From a checkpoint of a small model that answers yes/no questions on an image's attributes: encoder norm layernorm.
Rows from block 3 of the image encoder of a small model that answers yes/no questions on an image's attributes, named by matrix and row number. Rows with one number belong to one neuron. Each number is 200 + 30 x the weight over its row's rms, rounded and kept within 0 to 999. All counts start at 0.
After each neuron's rows are labels from the 100 images, of 14848, where the neuron reaches its highest value: "responds to" is what is common among them; "colour at peak" is the nearest of a few named colours to the mean colour under the peak. Only what is clearly more common there than usual is listed. The data: Sentinel-2 satellite tiles (TerraMesh).
# fc1: MLP up (encoder.blocks.3.mlp.fc1.weight, 384x128), inputs 0-127
# fc2: MLP down (encoder.blocks.3.mlp.fc2.weight, 128x384, transposed), outputs 0-127

fc1.70,265,184,163,199,188,230,204,194,223,179,221,204,172,182,218,204,230,172,185,239,201,196,196,176,192,198,170,239,220,191,218,171,217,167,180,174,199,207,222,221,183,263,192,209,269,241,208,236,203,236,130,202,125,181,224,181,273,193,198,215,178,167,204,183,239,230,206,197,214,218,171,186,201,130,208,182,161,214,250,206,220,180,192,175,205,231,160,239,204,178,237,158,206,164,163,181,230,180,208,154,194,128,196,187,180,165,203,187,185,263,151,203,200,238,283,164,211,187,194,239,185,198,225,217,222,155,191,250
fc2.70,228,179,215,279,184,166,182,175,178,214,184,239,181,226,244,201,241,215,204,213,196,215,185,217,198,247,206,204,183,222,234,184,202,203,112,173,188,191,196,230,205,164,124,199,213,232,199,215,181,226,179,194,185,196,198,223,185,207,185,187,225,202,169,205,187,195,221,227,154,196,184,182,220,204,155,253,196,209,224,254,265,194,209,188,194,279,223,151,197,133,204,195,196,183,169,208,185,222,173,218,252,200,160,230,173,256,161,185,171,180,208,214,246,136,147,234,206,171,201,207,178,231,137,164,212,270,206,209
responds to: snow or ice; main land cover: snow or ice
colour at peak: grey

fc1.367,131,205,148,228,180,237,203,150,171,226,127,195,178,140,222,216,245,180,209,145,223,218,197,239,217,175,243,202,198,240,224,150,199,225,202,195,235,238,173,183,223,214,205,242,235,183,219,142,212,181,222,165,216,189,275,206,205,164,212,201,211,233,225,199,205,145,208,196,178,171,178,203,218,216,161,205,173,224,213,237,146,197,219,166,165,207,183,233,249,153,212,247,249,223,237,166,252,206,171,175,197,207,188,190,240,227,210,245,166,190,188,217,173,222,178,185,169,212,182,260,202,215,184,202,186,207,136,196
fc2.367,253,238,169,179,198,227,179,238,196,214,190,203,171,176,257,223,157,189,223,236,188,202,263,192,159,234,194,220,204,208,162,245,206,242,230,257,223,166,220,190,195,209,216,135,205,198,187,143,181,158,201,193,186,178,239,232,202,187,180,201,244,168,230,189,206,204,166,206,204,256,194,277,236,168,167,212,190,185,191,160,230,189,222,206,155,199,223,233,232,212,147,216,153,209,198,260,178,160,230,157,173,206,176,197,206,223,142,184,156,183,206,249,218,176,212,252,175,183,156,217,199,166,243,174,168,230,212,157
responds to: crops; built area; main land cover: crops
colour at peak: grey

fc1.158,163,217,189,210,230,236,164,174,198,197,153,207,199,188,229,147,195,250,222,232,216,233,209,216,176,229,221,233,215,163,223,238,143,235,267,158,184,234,185,214,154,201,223,218,118,178,200,200,199,187,163,221,205,207,179,158,232,186,196,257,231,157,233,226,194,200,211,207,204,217,232,187,147,191,200,159,188,167,215,129,188,218,220,213,232,168,238,144,240,250,179,182,199,241,227,116,159,194,226,152,224,228,243,206,176,167,201,193,216,190,194,190,157,153,200,227,215,202,206,168,186,211,254,194,201,210,223,193
fc2.158,231,210,226,236,206,200,221,219,223,249,233,193,175,211,282,167,197,184,274,163,205,172,221,205,193,227,229,199,200,229,251,190,164,160,210,205,198,233,218,200,245,170,191,240,245,191,199,159,213,223,151,181,225,171,231,244,187,215,171,167,243,219,212,212,215,201,257,205,229,219,213,153,226,150,191,154,149,165,186,184,179,159,155,181,207,175,159,189,150,195,169,201,142,174,177,285,231,203,218,159,204,177,191,213,231,171,178,165,227,167,275,216,169,169,167,209,208,198,209,192,206,168,192,190,199,203,174,211
responds to: trees; main land cover: trees; clouds
colour at peak: black

fc1.12,204,235,194,154,184,226,187,176,225,241,227,183,164,239,172,205,165,165,165,194,164,206,206,186,201,162,207,182,188,170,215,253,182,166,232,237,261,189,179,210,195,230,194,208,206,162,256,176,208,251,211,169,226,187,185,155,212,230,176,210,202,220,243,228,229,236,181,220,232,224,216,214,183,188,155,155,215,157,197,131,225,195,151,232,184,180,208,189,222,234,173,123,233,174,202,137,193,184,202,155,245,200,295,197,191,157,214,204,239,238,199,242,242,229,223,258,187,231,193,200,166,201,221,213,194,183,188,178
fc2.12,258,182,225,197,203,227,163,180,149,222,193,202,194,176,180,220,230,167,230,217,132,211,243,249,225,200,222,190,184,171,281,189,213,233,174,175,254,208,182,199,218,189,234,247,197,230,194,199,157,248,180,185,225,229,205,250,172,198,174,200,152,217,152,267,213,242,175,213,200,186,188,173,200,215,197,198,179,213,205,185,166,177,189,143,229,188,170,186,219,206,223,177,232,169,181,177,181,203,235,198,234,205,188,177,214,234,202,219,175,180,210,188,212,198,221,327,179,140,182,140,175,197,203,151,230,176,189,189
responds to: trees; main land cover: trees
colour at peak: brown

fc1.58,154,211,296,199,223,219,209,228,239,218,266,160,256,210,212,181,243,199,228,217,165,153,196,232,204,261,181,202,184,176,218,159,213,203,99,214,216,161,184,189,244,215,182,215,202,186,198,204,187,180,150,207,216,242,170,158,256,184,137,216,193,197,154,179,186,170,223,153,208,191,174,223,251,184,190,142,221,216,209,160,201,206,212,146,207,197,232,186,206,217,216,223,173,225,186,243,177,182,196,233,207,171,205,231,189,220,218,238,213,218,236,193,217,210,212,197,142,189,142,178,219,210,182,192,235,168,202,181
fc2.58,199,167,239,159,193,200,205,204,231,169,171,178,212,221,226,188,205,251,242,200,226,204,192,226,210,179,216,197,189,167,190,234,217,126,176,210,184,146,105,201,200,262,158,172,217,231,218,202,170,233,238,183,201,241,192,154,166,244,161,184,176,241,230,209,176,210,191,229,172,200,254,248,102,241,194,194,215,224,184,215,204,203,267,203,194,168,236,185,208,177,187,246,208,191,182,173,168,215,212,158,192,194,244,245,168,189,222,186,193,212,214,234,202,163,176,214,231,194,203,215,261,190,175,177,201,182,161,249
responds to: crops; built area; main land cover: crops
colour at peak: brown

fc1.372,194,258,192,233,170,199,222,164,205,197,187,171,237,192,220,165,172,196,205,239,189,197,174,258,227,191,164,204,191,200,186,179,199,148,193,162,167,221,198,151,240,249,194,167,177,250,161,168,201,204,208,234,182,239,190,201,232,161,213,170,296,236,206,188,177,203,233,252,173,175,190,180,211,246,217,233,208,243,226,222,216,223,165,181,184,192,191,211,208,190,169,192,195,247,83,184,176,202,238,203,168,172,191,244,172,200,221,190,193,181,238,180,205,135,201,215,145,215,222,216,166,183,202,252,217,200,249,210
fc2.372,244,233,183,211,209,198,173,158,233,171,195,159,213,210,172,218,194,182,184,183,183,158,168,198,200,165,203,215,220,203,265,196,216,216,209,210,241,218,165,186,207,192,203,205,223,180,225,211,204,228,203,193,131,196,177,166,219,194,282,192,180,189,241,173,223,213,197,199,218,191,182,263,189,213,228,269,200,164,220,203,136,244,206,233,215,190,201,192,203,188,192,215,222,180,191,160,240,248,245,127,159,139,168,198,240,198,219,131,238,175,210,249,185,195,163,252,200,207,229,218,107,215,215,219,187,164,160,189
responds to: crops; built area
colour at peak: brown

fc1.220,256,203,124,210,211,204,223,201,225,192,196,218,209,180,194,135,124,142,225,206,194,172,193,179,177,192,228,221,244,215,214,223,230,162,260,233,172,261,206,209,113,182,205,215,197,216,161,198,227,207,203,197,245,215,225,205,177,183,191,212,194,156,215,162,181,204,181,231,226,237,214,214,257,223,151,163,165,209,198,190,170,228,190,148,221,167,203,221,203,198,143,204,227,181,191,236,193,183,218,210,211,222,174,161,184,121,224,182,220,198,231,232,212,123,191,183,210,161,230,199,184,175,221,142,208,166,223,197
fc2.220,203,144,218,177,216,189,189,197,189,242,162,209,252,177,213,182,217,238,205,173,195,183,190,268,206,178,202,200,222,154,197,194,207,200,194,191,253,185,187,187,182,137,164,147,176,169,268,264,193,190,180,210,221,212,243,211,204,201,207,218,194,216,228,204,167,214,201,186,178,226,171,175,153,220,223,165,297,171,172,177,187,199,222,263,198,225,266,221,169,168,214,231,151,209,170,193,196,216,232,182,195,237,211,187,103,169,244,205,202,148,195,229,229,211,161,187,182,224,198,213,217,190,244,211,198,241,169,236
responds to: snow or ice; main land cover: snow or ice; flooded vegetation
colour at peak: pink

fc1.349,217,215,206,218,212,160,202,227,102,183,136,197,219,232,211,194,146,246,137,234,245,181,243,261,181,241,230,203,196,223,233,174,167,246,226,181,234,217,165,174,228,228,190,210,192,230,198,223,193,159,191,185,188,193,172,218,225,187,178,182,165,228,243,202,190,211,246,200,199,144,203,236,190,166,195,157,277,239,235,192,224,231,193,169,193,191,197,215,187,172,138,195,230,207,196,198,229,189,192,196,171,230,165,206,177,186,173,217,202,210,198,184,247,153,218,199,169,199,186,271,226,216,256,155,194,181,229,162
fc2.349,215,187,189,223,261,225,222,223,206,164,214,243,228,217,220,181,93,214,144,208,204,184,200,214,194,210,148,212,209,185,168,254,219,150,209,185,237,214,193,211,225,190,185,273,214,149,229,195,213,179,241,238,203,226,219,188,213,193,169,181,180,170,153,179,185,145,192,163,244,182,238,240,224,196,250,218,200,254,204,169,206,194,198,211,208,185,200,212,225,207,155,225,135,215,178,224,179,184,185,208,211,217,139,190,210,200,201,163,171,201,192,210,124,165,243,138,250,240,210,203,214,227,214,206,192,182,243,168
responds to: clouds; main land cover: clouds
colour at peak: brown

fc1.214,217,241,248,184,181,197,144,192,222,168,228,205,219,233,210,172,202,210,214,169,224,206,170,257,177,198,190,269,243,158,193,216,174,196,215,135,239,196,189,186,208,168,190,173,209,210,209,191,206,217,150,161,174,194,204,230,193,222,215,211,173,238,237,134,196,206,181,216,212,184,198,213,215,164,239,225,238,163,211,231,202,194,167,127,236,155,253,211,197,209,259,235,197,193,202,240,182,191,217,176,184,161,146,160,219,153,225,186,158,113,226,201,189,283,227,183,156,206,199,182,212,214,232,225,179,210,221,230
fc2.214,259,207,200,238,238,210,233,229,203,203,189,220,277,203,205,209,202,224,224,177,189,140,154,214,223,170,210,164,249,219,217,128,177,208,188,209,193,222,240,162,217,191,206,187,168,210,191,222,200,223,193,173,162,180,202,197,259,221,267,225,222,153,175,193,257,198,174,217,174,206,217,211,199,209,240,183,185,183,177,233,184,216,152,155,212,145,220,205,232,208,145,199,205,156,176,191,205,220,207,216,233,189,226,213,181,169,211,181,146,255,172,217,126,162,165,235,186,135,147,252,214,192,221,210,226,191,158,202
responds to: crops; built area
colour at peak: brown

fc1.329,153,191,189,180,242,171,203,244,217,185,185,171,174,200,202,209,188,198,200,211,173,180,183,207,233,176,211,227,230,177,244,181,175,220,165,225,226,204,228,164,174,194,242,189,177,196,190,166,216,256,179,166,203,172,169,211,199,236,248,230,190,233,236,194,131,210,204,195,156,246,226,180,173,216,222,261,300,233,201,196,185,213,190,161,186,143,185,208,227,227,177,173,203,216,203,185,200,273,195,214,232,176,209,225,150,162,184,197,188,204,223,183,171,239,237,148,211,252,245,196,229,233,181,175,261,168,143,143
fc2.329,237,210,208,233,219,213,149,212,172,138,186,192,201,182,196,202,221,175,246,150,136,178,151,224,202,245,200,187,171,248,191,185,237,260,136,188,190,206,225,188,175,242,231,143,207,215,180,223,162,154,182,198,218,230,231,165,202,208,214,222,150,158,223,250,214,198,208,180,188,247,130,132,211,179,232,158,224,231,254,199,207,243,192,214,208,183,190,148,174,161,223,147,239,246,247,184,241,222,167,199,229,175,199,234,193,188,176,203,183,198,198,217,236,178,219,218,225,186,226,224,192,223,200,217,217,163,195,196
responds to: clouds; main land cover: water; main land cover: clouds
colour at peak: black

fc1.119,262,217,216,270,200,193,219,163,189,216,173,212,233,171,194,204,204,127,192,210,210,207,213,167,220,178,187,246,137,162,204,204,233,159,231,199,205,244,210,228,169,188,170,186,240,128,214,169,182,217,217,180,197,199,277,172,191,211,202,259,233,157,233,217,213,219,240,212,167,154,204,164,218,240,201,254,209,200,194,151,220,187,178,218,205,176,219,153,211,201,192,207,209,229,144,207,180,223,238,171,159,158,229,230,209,187,196,229,256,180,170,226,207,136,221,218,141,206,201,145,191,188,159,188,228,213,187,187
fc2.119,232,186,158,204,213,184,201,200,246,220,170,197,240,182,187,198,220,216,178,156,166,223,220,239,185,198,246,260,251,232,191,175,108,219,146,216,208,194,179,168,197,225,192,167,180,190,230,172,147,183,204,164,219,193,178,198,176,228,249,204,195,187,207,219,203,163,240,184,225,165,249,213,199,245,163,206,185,185,159,201,190,181,196,248,184,241,143,222,217,203,274,181,196,165,237,153,241,182,186,147,155,234,150,240,214,204,214,200,258,228,195,179,231,195,174,174,203,168,226,239,240,166,242,206,209,177,174,228
responds to: crops; built area; main land cover: crops
colour at peak: brown