Weights of a small model that answers yes/no questions on an image's attributes.
Data: trained on Sentinel-2 satellite tiles (TerraMesh), 72500 training examples, 48.2 epochs.
Rows from block 2 of the image encoder of a small model that answers yes/no questions on an image's attributes, named by matrix and row number. Rows with one number belong to one neuron. Each number is 500 + 25 x the weight over its row's rms, rounded and kept within 0 to 999. All counts start at 0. Numbers have three digits each.
After each neuron's rows are labels from the 100 images, of 14848, where the neuron reaches its highest value: "peak on" is the class under the peak; "strongest on" is what is common among them. Only what is clearly more common there than usual is listed. The data: Sentinel-2 satellite tiles (TerraMesh). In brackets: how many of the 100, against the usual share in percent.
# fc1: MLP up (encoder.blocks.2.mlp.fc1.weight, 384x128), inputs 0-127
# fc2: MLP down (encoder.blocks.2.mlp.fc2.weight, 128x384, transposed), outputs 0-127

fc1.146:530494470463534492497456501495530473513446565482477494488499498458484430492493533484535485503464498488499490460540518486453495506530487510506532538511510502490536532497512482502489476486529494464528498453490508486566540505499528492480467503469527511480524507471513515498484494484487552469539544532518525524500514532485504532513507513455525484509513494508524480508475497521468499529489
fc2.146:491494489520501467513527499574491475466488524486519532477478517519532480507536471452482515485489493508495475479528537503508479475506506503449516540494543484506534499495528475543468469510518495478528490460534484564481494508546505466477552518480501504519476527508475495501531527493493499507486472532511502497501495505460445521491499525542450459494478484459515483516529501489499453500523
peak on: rangeland (51 vs 22.5)
strongest on: main land cover: rangeland (51 vs 20.4)

fc1.90:478514517499470456505483490488502502551521526535515472501505514468471505469502499492506452522502504518467505515528504481457510477455510489535516482495514421520490503476541526505505508449434491498550520459464503520486511537465511533463498512451498548533494534520484535518516499531505473494510474516510470508501542506539477502521455504484528488469518519509525479520509521495522508494482
fc2.90:519541545459491477526485442488492485519505476492495516515494510509511496553472438510461560475479494528516456498528468472487490484539536509502501511473508521489474490500507448491511479524500511502540452517492549509565500513511568482518512537490491500506539450478517500488491522515455510501507486503515512524520457501504474502500507479494537470479486503521466486494486500473536488501506
peak on: rangeland (48 vs 22.5)
strongest on: main land cover: rangeland (47 vs 20.4)

fc1.341:504493505481478498457542544520495471542536500514479512529478491496465478468541538480564521500540487499466494485481490546521545529499526476462535506514498481509496509513523500492474519466463524457527471486499480532529473515523491461514518515478516532537452506458515486488500491487509553509485503512507481503547510479522488480535443514499535479483490499503518508520496508514551499528535
fc2.341:519525470504517461468474489457474505502501504507492517533441552511551489538503493534438461491499513489469513523495507506520494484466468482547506512517487507509522529496484487491504462500549478496511491504473518501473528459522496476532477473492518503477493512512526473486500488487541499615501483489506504472507515520509515529501504551502470480545505526504497467503522483511470484493494
peak on: snow or ice (86 vs 14)
strongest on: snow or ice (86 vs 20.6); main land cover: snow or ice (86 vs 14.6)

fc1.230:491468489509471502493484461487501506511503513502508501524482544532482487481500505520478503537530476482448514499463518514523512507514482468527519461519451534492464500505469501504494518468534472471538509481532486479550498485523499548570534487528504485499530468515513508530522469463467516475502485504522527551478535505494483493551501484519491464529501442490524502513496454470506465458500
fc2.230:516519481505516490508477514476469500528463454468517490486471484492488495538494505507527496504471481509467468480508489460493487478532477517489513539487501459484527501517531472559497443520486497488441494529546545497466479486536530525518493514510502508537508513483462549493499483508481551509509465477479464549516524485467517478498522532539526487494535465521485491511479499492526491507563
peak on: snow or ice (76 vs 14)
strongest on: snow or ice (90 vs 20.6); main land cover: snow or ice (79 vs 14.6)

fc1.126:509501487523464519471465505489502518524516497485506515502484458405467491475482505506486521521500464513480513455493515497529466519508516502543477517475482445464498535493493512513480523483449519479507499484503509493544550519462504496481503493475491496474513509507518516506487518469540527487526515482491492505501485506480464487536490473548489448476439554484522483500496506553518525536477
fc2.126:508496513501496476488488498513480496507493516497496521507471519548539492528536503493479459485502450493481531507489483522479448495453480494499527478533543555513510495516492507523462486540492484505529468505499497475491557457537506521485496454482513528491481483509508530469493458504506541554443509503540501455514534471528526463501537511480482503541485543528508523501490541481473510484511
peak on: snow or ice (37 vs 14)
strongest on: snow or ice (42 vs 20.6); main land cover: snow or ice (38 vs 14.6)

fc1.31:514515472468493504514497528510468502506482532517500472493500522477510541522520508457478494519498541480502495498490473470507532524474533522478566513545539516482512491471447485508501510474527539542467512482540517524544549490495474545485455481507505503502497516511511492558548471452519512505513509506485469473519516464558515503467474479515503472514521537536532499484488488493506482517477
fc2.31:540516515521459506524509490508493510491465498495502509506449502510486484544524523511515520431472488490495526488496512518493476513517501511501503518489450512514461508527474522497465488507498499485518477538510493510478449482489505494480511503490493515522483526608508461458505492509488499515509520500563500475484479476503515480501484534484480450506523498502456503534501552451523530447532
peak on: crops (43 vs 17.5)
strongest on: crops (74 vs 38.8); main land cover: crops (53 vs 20.2)

fc1.27:524483485535448469494474501542478447526504508535507482512474495524468494486491481497491502566525502435522508485488484515480493478501459493512507503493540501513495540463475461458487528508511527448499475442530476519499500520527482492510489500488495485575499466491510499538512499467510536486500540523534507522502486502475523471497464495534496476495498476523543497502508464530529464511500
fc2.27:495471504499552492476496527444482510481503500491522548494474507480550493543521512473491503484505507480439512503508480519486498498467515480526531511515499489532511491531508393532505522485507497516523511516485521462499517526520475501528463476496454499458491522549492479492512458521500488538476482507519489488468498512500534500512491544496540461559509497477495478475509504491489453506506
peak on: snow or ice (91 vs 14)
strongest on: snow or ice (95 vs 20.6); main land cover: snow or ice (92 vs 14.6)

fc1.109:475496462481510564475543506457500523456487486509497507510485534451493479507482560540505500488527532486494523469488496479465481525516450512478504493488549484553507487524522458489487508544508479500468485494513488499496504474508497471492451480485542500530504444466480493498512485530452503493500483501520524508571507513517482463494524525505537522516458511530482522529528492499510509513503
fc2.109:495483503444498497514496471513503529536526524471504472429490501516556473500468468523518548494511488532497511488491503486473506492506508532519510481504514488538519497473523444488466496506471514557525516482489450492478518496491504525502518465475481509479478533511527462523509485495509528528521506564483519499505480517488499464486482485503497478500498485498547469479477491535499580454534
peak on: snow or ice (67 vs 14)
strongest on: snow or ice (81 vs 20.6); main land cover: snow or ice (60 vs 14.6)

fc1.8:486538525543515517518489536502469488521469537446483541513533496487530513470511524458507539504501465514508500535522494522510521536478451505501474495524463540451546505486503487488512512542531530505484496520470497506488503442479477512496471503487514485477527451508491543490475483488464512513492502557461467489489476453517511455508490496503485485476490502476518544526493501475475516518460
fc2.8:526554482537473508455478492477516530476485493443477453514515476516532519451477577509498516474492542508540458497466510514483507479477476514517495500487456504468487498502524467495505510490517526520483497512505509515555496487502496531488494505460554505510499493510488491526503488518462452511465462532566523509515457514496464501496492491512479534490519504506540490506505456496522503524497
peak on: rangeland (49 vs 22.5)
strongest on: main land cover: rangeland (49 vs 20.4)

fc1.270:515538520503498493504523471488498494476488468483485517493494478478510478553502496486510498518512513470479491490500510496517487515517502495509489493515547483498536448474490531570461511499475527444520501497474469483503510516563432517510498507506518487480497466466476489479547509457473507441487491507517523473480512571481500551480536521509474495528512500516471477525502530506467545520494
fc2.270:490452494490527506512564507507502510468470492518517522538548509510494488483498519492517513496519523491472489481453499507506549522504531477429490498480497498539462500492507536492532501485495480526496502484553490512508485465450504459486490479479535522520503522509542496518471515512482522506533506496509517563427482501513487459516481478479496505494512487553471527508493463481493457453510
peak on: trees (43 vs 20); built area (31 vs 5.2)
strongest on: built area (63 vs 37.5); main land cover: built area (35 vs 4.6)

fc1.133:466513468498490500502514487489537475499471478491482444502561494492469508481477502460479494481523490548461509522437474516475495483496495524516493496526517508488466482492497507491511460512490501492462504546502467516544502485476495509481502528452491454487499571541537504533480501461473467523548511506515473498504464533492556502521509465511497492487500486485512537515505482517542478469468
fc2.133:505501518504501483489481466478484511483501506485510509565517572488535482543516472484495478473474472475485521474523501516478465509482470505496538496578505542498501501518467521516445501506509485479544515515485506526466521471501492516488463501524514543475472486543482504460473495512534505554444504494526492515499498537488498506515491526523494471528524508520460470513495509514500480438505
peak on: rangeland (55 vs 22.5)
strongest on: main land cover: rangeland (53 vs 20.4)

fc1.348:477512522505518531522538521495481504526524529512517458463508520529501458476502494472462450469474471553483527519484492486505500527503472490525465485468534459507496488511533506530511506512506501486454503514515491471504502476542493526508477513473480464496467516518491493473576490518454468465493510522524501517463491522448478444555534496533476528489487505510507500494520488526478506536491
fc2.348:537507507504498479499538515515523499487496451498536464463506505512467484534471502523526519512510491529483484523498440525497484473468538502516535535479520507560494507492510560454511510481499455479507504497535477454538497516475487452511487476494463472491502530505497543507550543533508498462458508488455502551501488437476519496503507469491493532498485477500501516498521507503502484476501
peak on: rangeland (56 vs 22.5)
strongest on: main land cover: rangeland (49 vs 20.4)

fc1.335:514502484477528514473552513498492531494476473504490531481498540441537488478498490512499521468560494493515465499568490493481516541528492530502530405512474466507511486505531504520517457525487519513487494511503517520497524491479474475464498504514509510494430513510512518535513529521516488505495502519544508505492489447530483526490534496499491471508482521510468483481451482527511468496500
fc2.335:500545528527471515471491505534453483482495462504517485473508495486466517527485481481543521526504471529526443455489527495490516500526488508554478464476484507555475522470493505495470483503483496509519522484510536501455455524504539473512500471507468514525495503508511529494499440522520450491497492494489512543559458494511501502518506499465538513545500480485505486506468562485507513503507
peak on: snow or ice (32 vs 14)
strongest on: snow or ice (48 vs 20.6); main land cover: snow or ice (34 vs 14.6)

fc1.45:559513458492483495546469485500443504495501475487474457450499506518521516511542514505548530572484474509461526505505511544492460511499511484530523476482520494512479492498476503523494514506510499472454509496523524484451507499522476527516517473485522483489478489515471511497494538456491476493495544510520501511474526504552512503516450512505424497493489455483525487506487519522526523494499
fc2.45:507498504502495511518486487472513468505511539481472512468519501539467467499537462451492573542532516490537514504515496561519449489491488500514528529498476476518494519522523514515475494512483462512487519526482506482476465461463504542472479511465487513483506523495551475511495503468514486489482543490515456485490493457529503524473455541520473490548486468508492477511520505503535525514469
peak on: trees (41 vs 20)
strongest on: snow or ice (90 vs 20.6)

fc1.78:471515492534533504528513537504489485498544502496525497488504504507521530500489518491482503511531443555513513490540499527493480479473536485469523476501477505481456458559487465494520509506479556499515471479501506505485566473463460488497488461512495513489439469514493518492476569521501497506503480521481486491468494489471500499528540509522474455545468495536495512515523503491478472514520
fc2.78:501445468506475511508458496494536468523491508552466501553443517521501459408543512483524504502499447438505525494495521499525514499564498486481473481506502524486500492506497487460503483518500515497538539525489484502471509479485508537474502513479497501502488491514525504492492523510484541508484511485515543525520511529507506525484505454520506512540481474491477510493465477548491511520490
peak on: snow or ice (74 vs 14)
strongest on: snow or ice (85 vs 20.6); main land cover: snow or ice (78 vs 14.6)

fc1.280:477431499480519484510504520488477499477507516506546533515504479577515450515514483464481493499498520466534486463519489502470528525506504437561509503516486515478477524535486529503508445478514476503491479509523512511492497540503474504480510513505494523533525507504487497502481508497442467502504561477436470476528534491508494528503507539512510501484518498478487487492451499549495499490490
fc2.280:507458536470496507503566510497518549490507504496488485469517489510493515491498495493437524491492477515498505508482499512509514504547483492463487542487498522508508507568486502550490486478500491460533427512525551481487528498530501500520500520518487484452513513467473547490512482536510526473467517475471496469520513481510543443450513529457502527466493507517481503506501484518496519478474
peak on: rangeland (59 vs 22.5); bare ground (28 vs 4.8)
strongest on: main land cover: rangeland (62 vs 20.4); bare ground (59 vs 24.4)

fc1.315:579478520531487519465468516509528502476480549491533499514517523514523508465498520501571493512492513491452524514483505499499522501545484471496504475505455493511451484516527482464501535498472494523520483484476516520488478545508507458520504499504443514460507486457493516514468502500522517487513473475500543493466527503525490499520505532532472552506537491486464517543502471489536484504514
fc2.315:503545493533456521509474524507471520519494528468493470522457529511490512480509498504465466491500497530456529502453472499514531506452483490474498449516560546498478525525470537493505490518519475496521528496474469520511470488502512541517504552513527466502470513515504507523496516494473518533480559494488483496527508472479487511503515517496480484485438493540521465501511510475533469444498
peak on: snow or ice (74 vs 14)
strongest on: snow or ice (96 vs 20.6); main land cover: snow or ice (84 vs 14.6)

fc1.327:485493487491477486502500507483517493547451525501492545508487496492505494542514518519451457522490484519529486513521483556521508513485503486489479509499539529491469484460563520561438496465515495546477482501513512505500514495527475486468458476486503483530560528509464503471462524546491479492482514481475510522502486446478517527519508445508514517513483518506497504483497444502498514484503
fc2.327:512496502504486513498498514482530541500563509501479493526479510520442500502518476510527544449491502492503502501500491476499449512473483528505464469458499502499465506464494548479538512533490544478475510469465484526522510526562465497514482455529477489524438530476502493525497526481470503457480508504474529543475511532479489492530535504515490480504488526494485494558535480492503493495528
peak on: rangeland (53 vs 22.5)
strongest on: main land cover: rangeland (46 vs 20.4)

fc1.80:528461502432487520443497498485504516489529486526517447574551528494471515444517483503513493506473538481469503498471469542492486465493508534475503502471508500519492488552518542474500463449475477510484536499493496521516493485528512491504509500477469509508506498540519482509557511507484489515517524482518515475526506471524531534510501478470496490440479527485503478496525474508492487486512
fc2.80:468544525504503516480531479482493534497477512506501474532462518469491466519479491531531536477534514520488493500462466489442464495532509514487508473480461540499492473483491487517511485472465469452528448518491507515495522504518540557512516472497504525496477495529479547493501532501495541513470547484473502495510494511540530519483551495509491488509513480481522468555474501504526508447480
peak on: crops (64 vs 17.5)
strongest on: crops (86 vs 38.8); built area (75 vs 37.5); main land cover: crops (69 vs 20.2)

fc1.277:469510503522488491469491559551509468516491528454465472500513462465503497515515498498483469505503510457513491505500513513470505540478504554471482546505516483550494524504485476476507486480475513484500517498494498475508479501487485449499441460516525531463503497494547487490498503490514522527518544484555480477486504506516473488496480517501528506522507552462518443460473544515490540534494
fc2.277:487503490504479471509488520498497508456497500432479477476502508512474514519461548505500493482477511490516471467506474506525497512505491513495540582478481538457526511503513492532517489484495491512480517482518541507502468494535515462531519519502507485532485501524504563523499507447504475485511461475535510480526497475497494428501498519549467500481503538540527494504494485441505510481546
peak on: snow or ice (97 vs 14)
strongest on: snow or ice (99 vs 20.6); main land cover: snow or ice (97 vs 14.6)

fc1.106:487501524463505451493552546537502552533518460503485513518479484506522491536501506468515437524471496474521502477500490484500493505505505497532507515485473515534540492518487504494533522489512489475458451504518508524466509426457519482478528550455502521514526487484474459519489528511476492497487465499497478514489483521506487506487540536503492535513508530493518455486464538517508544510507
fc2.106:485502501524505514536446469524487505467535495500514486498489524458501486490491510511513527498491465507465527526510488508490485502553513502503499444557422500484494515522499494531483485502490537480477532498499461510514495495504477499543481443497491497522540498510433498508501483472483470480497453471456501504483542557484509519540516540467517484518490492528546504533510482518522482524521
peak on: trees (72 vs 20)
strongest on: trees (90 vs 58.5); main land cover: trees (44 vs 19.5)

fc1.279:477464522513486489503500493509502522514505507481494538495497457567492507468529512465513541477497528512483483455471504501505480530512478494488506516496481467482458487506473518491506495557540499514457512496497474513542541514506457513481480532505546503513526493447528482515567497512466517484474490494508477482502489478564547495489497501492473462477531499482560526460509494453497523482501
fc2.279:498500454509561507505528513490466536520521481473509491479534491477486498523523477470429479502525565554480538491484453536515466504527509508525463498497503477479441495509494534517453462508476539480552510485504481484501481461508498520471488529495499526477467491515516494482498480507488521485506515503501513483524479447524518512469521483513529512536488530533500485541515518480508501473505
peak on: snow or ice (72 vs 14)
strongest on: snow or ice (81 vs 20.6); main land cover: snow or ice (73 vs 14.6)

fc1.241:468514505518506497501475519523487512495503467506492535456495502498480529456493508465479489469496525501474485465484505484501490453485468483511459523519496486495547478519523499521501546511466504496526540469497513523463514503534529545516508510472501489501524554536491525512516506549505460497502537512456447506472526532517491488514490565500470502496479467498523467488477529460572471523515
fc2.241:449479475533512471508521480499526481495542492485504500493482547523504481465536452514498528500539477499482434504512488470470468515474555518528512528521489528521492479434475526453493537512491502471513514501499498515535468483499549496483517545487482527502494467515458490522537541483517472514520515505499489503516460505488490490534532512539446473477526516487504498480501509514476470492509
peak on: rangeland (69 vs 22.5)
strongest on: main land cover: rangeland (62 vs 20.4)

fc1.12:485552499542491480495475543509527530497493496466496442515542502466485495503485517516501552514530503471467476502488514493497509512484451466462521481515490496489524476514518546475508511518473489562531528517500498498476542503525463469476522503529496509500469510487519502476449543497504495498517457506505473482459510544461500509495457483528508452515527475497515505482460508515479496512564
fc2.12:504466496484504502525495525563487486501502461515507516484465512477529530465511507518479533530505467481522564506516496457487491495500520504442504482505509511517506466503554488478504489497502525523500508514510510461509494533398482519485488479487508509473490511477503504497461490509510478479505543489502436485514501497442487537520493518523486519547537545523540507481472497511488487528474
peak on: built area (42 vs 5.2)
strongest on: crops (73 vs 38.8); built area (71 vs 37.5); main land cover: crops (44 vs 20.2)

fc1.307:538508489469500475484495472534497475537438481493532481514492470528489452442505490527524462498472470511481502500558456475514507465495502511555442482532514478486530454532506498500503497513490482485489513547495492549503492536466506496521508462489574472518508502484474492494502509501541543538511526500474495520499527478526513471518468488497499505496478517503487509492536518501520481526515
fc2.307:483464464458492518467553526470508523511525532501552500519446504523539503465516450523498481529481503477501525550487485519468479527492481489545447499465484503508493507497480463521485513505459492504464510489519483533498544516549492512496520511512512465500498510460514485513512501450492480496516444542491488532517490472504500479559489500507501504546499526529511518462511487490475476518483
peak on: snow or ice (64 vs 14)
strongest on: snow or ice (81 vs 20.6); main land cover: snow or ice (64 vs 14.6)

fc1.237:460484497474539509496498521488540471495525520507503503492462448507484472516487506497545488487474438495514522497512500475477492506511481505479555495527471500486443531458526529490524486509510521503483494467508503486527440492518476497497518548492498493507542543486566490510465500508476533504527489455507488480471560457486489533534466478471475508535540528490525496499495514507504484511523
fc2.237:463488499509530460511529500471528481525491500504508471512505491512464527505531482550546493508480513454508507479492480516497509493502513486506509523504529463487521450517493550483526552507498533477533524523504494514434486519477504531465508485451492473482477495471457480500520454513500495490446525494481532515505510531491535506478465511548490491551484531496523463481561516508502463487488
peak on: trees (62 vs 20)
strongest on: trees (95 vs 58.5); main land cover: trees (61 vs 19.5); clouds (52 vs 15.4)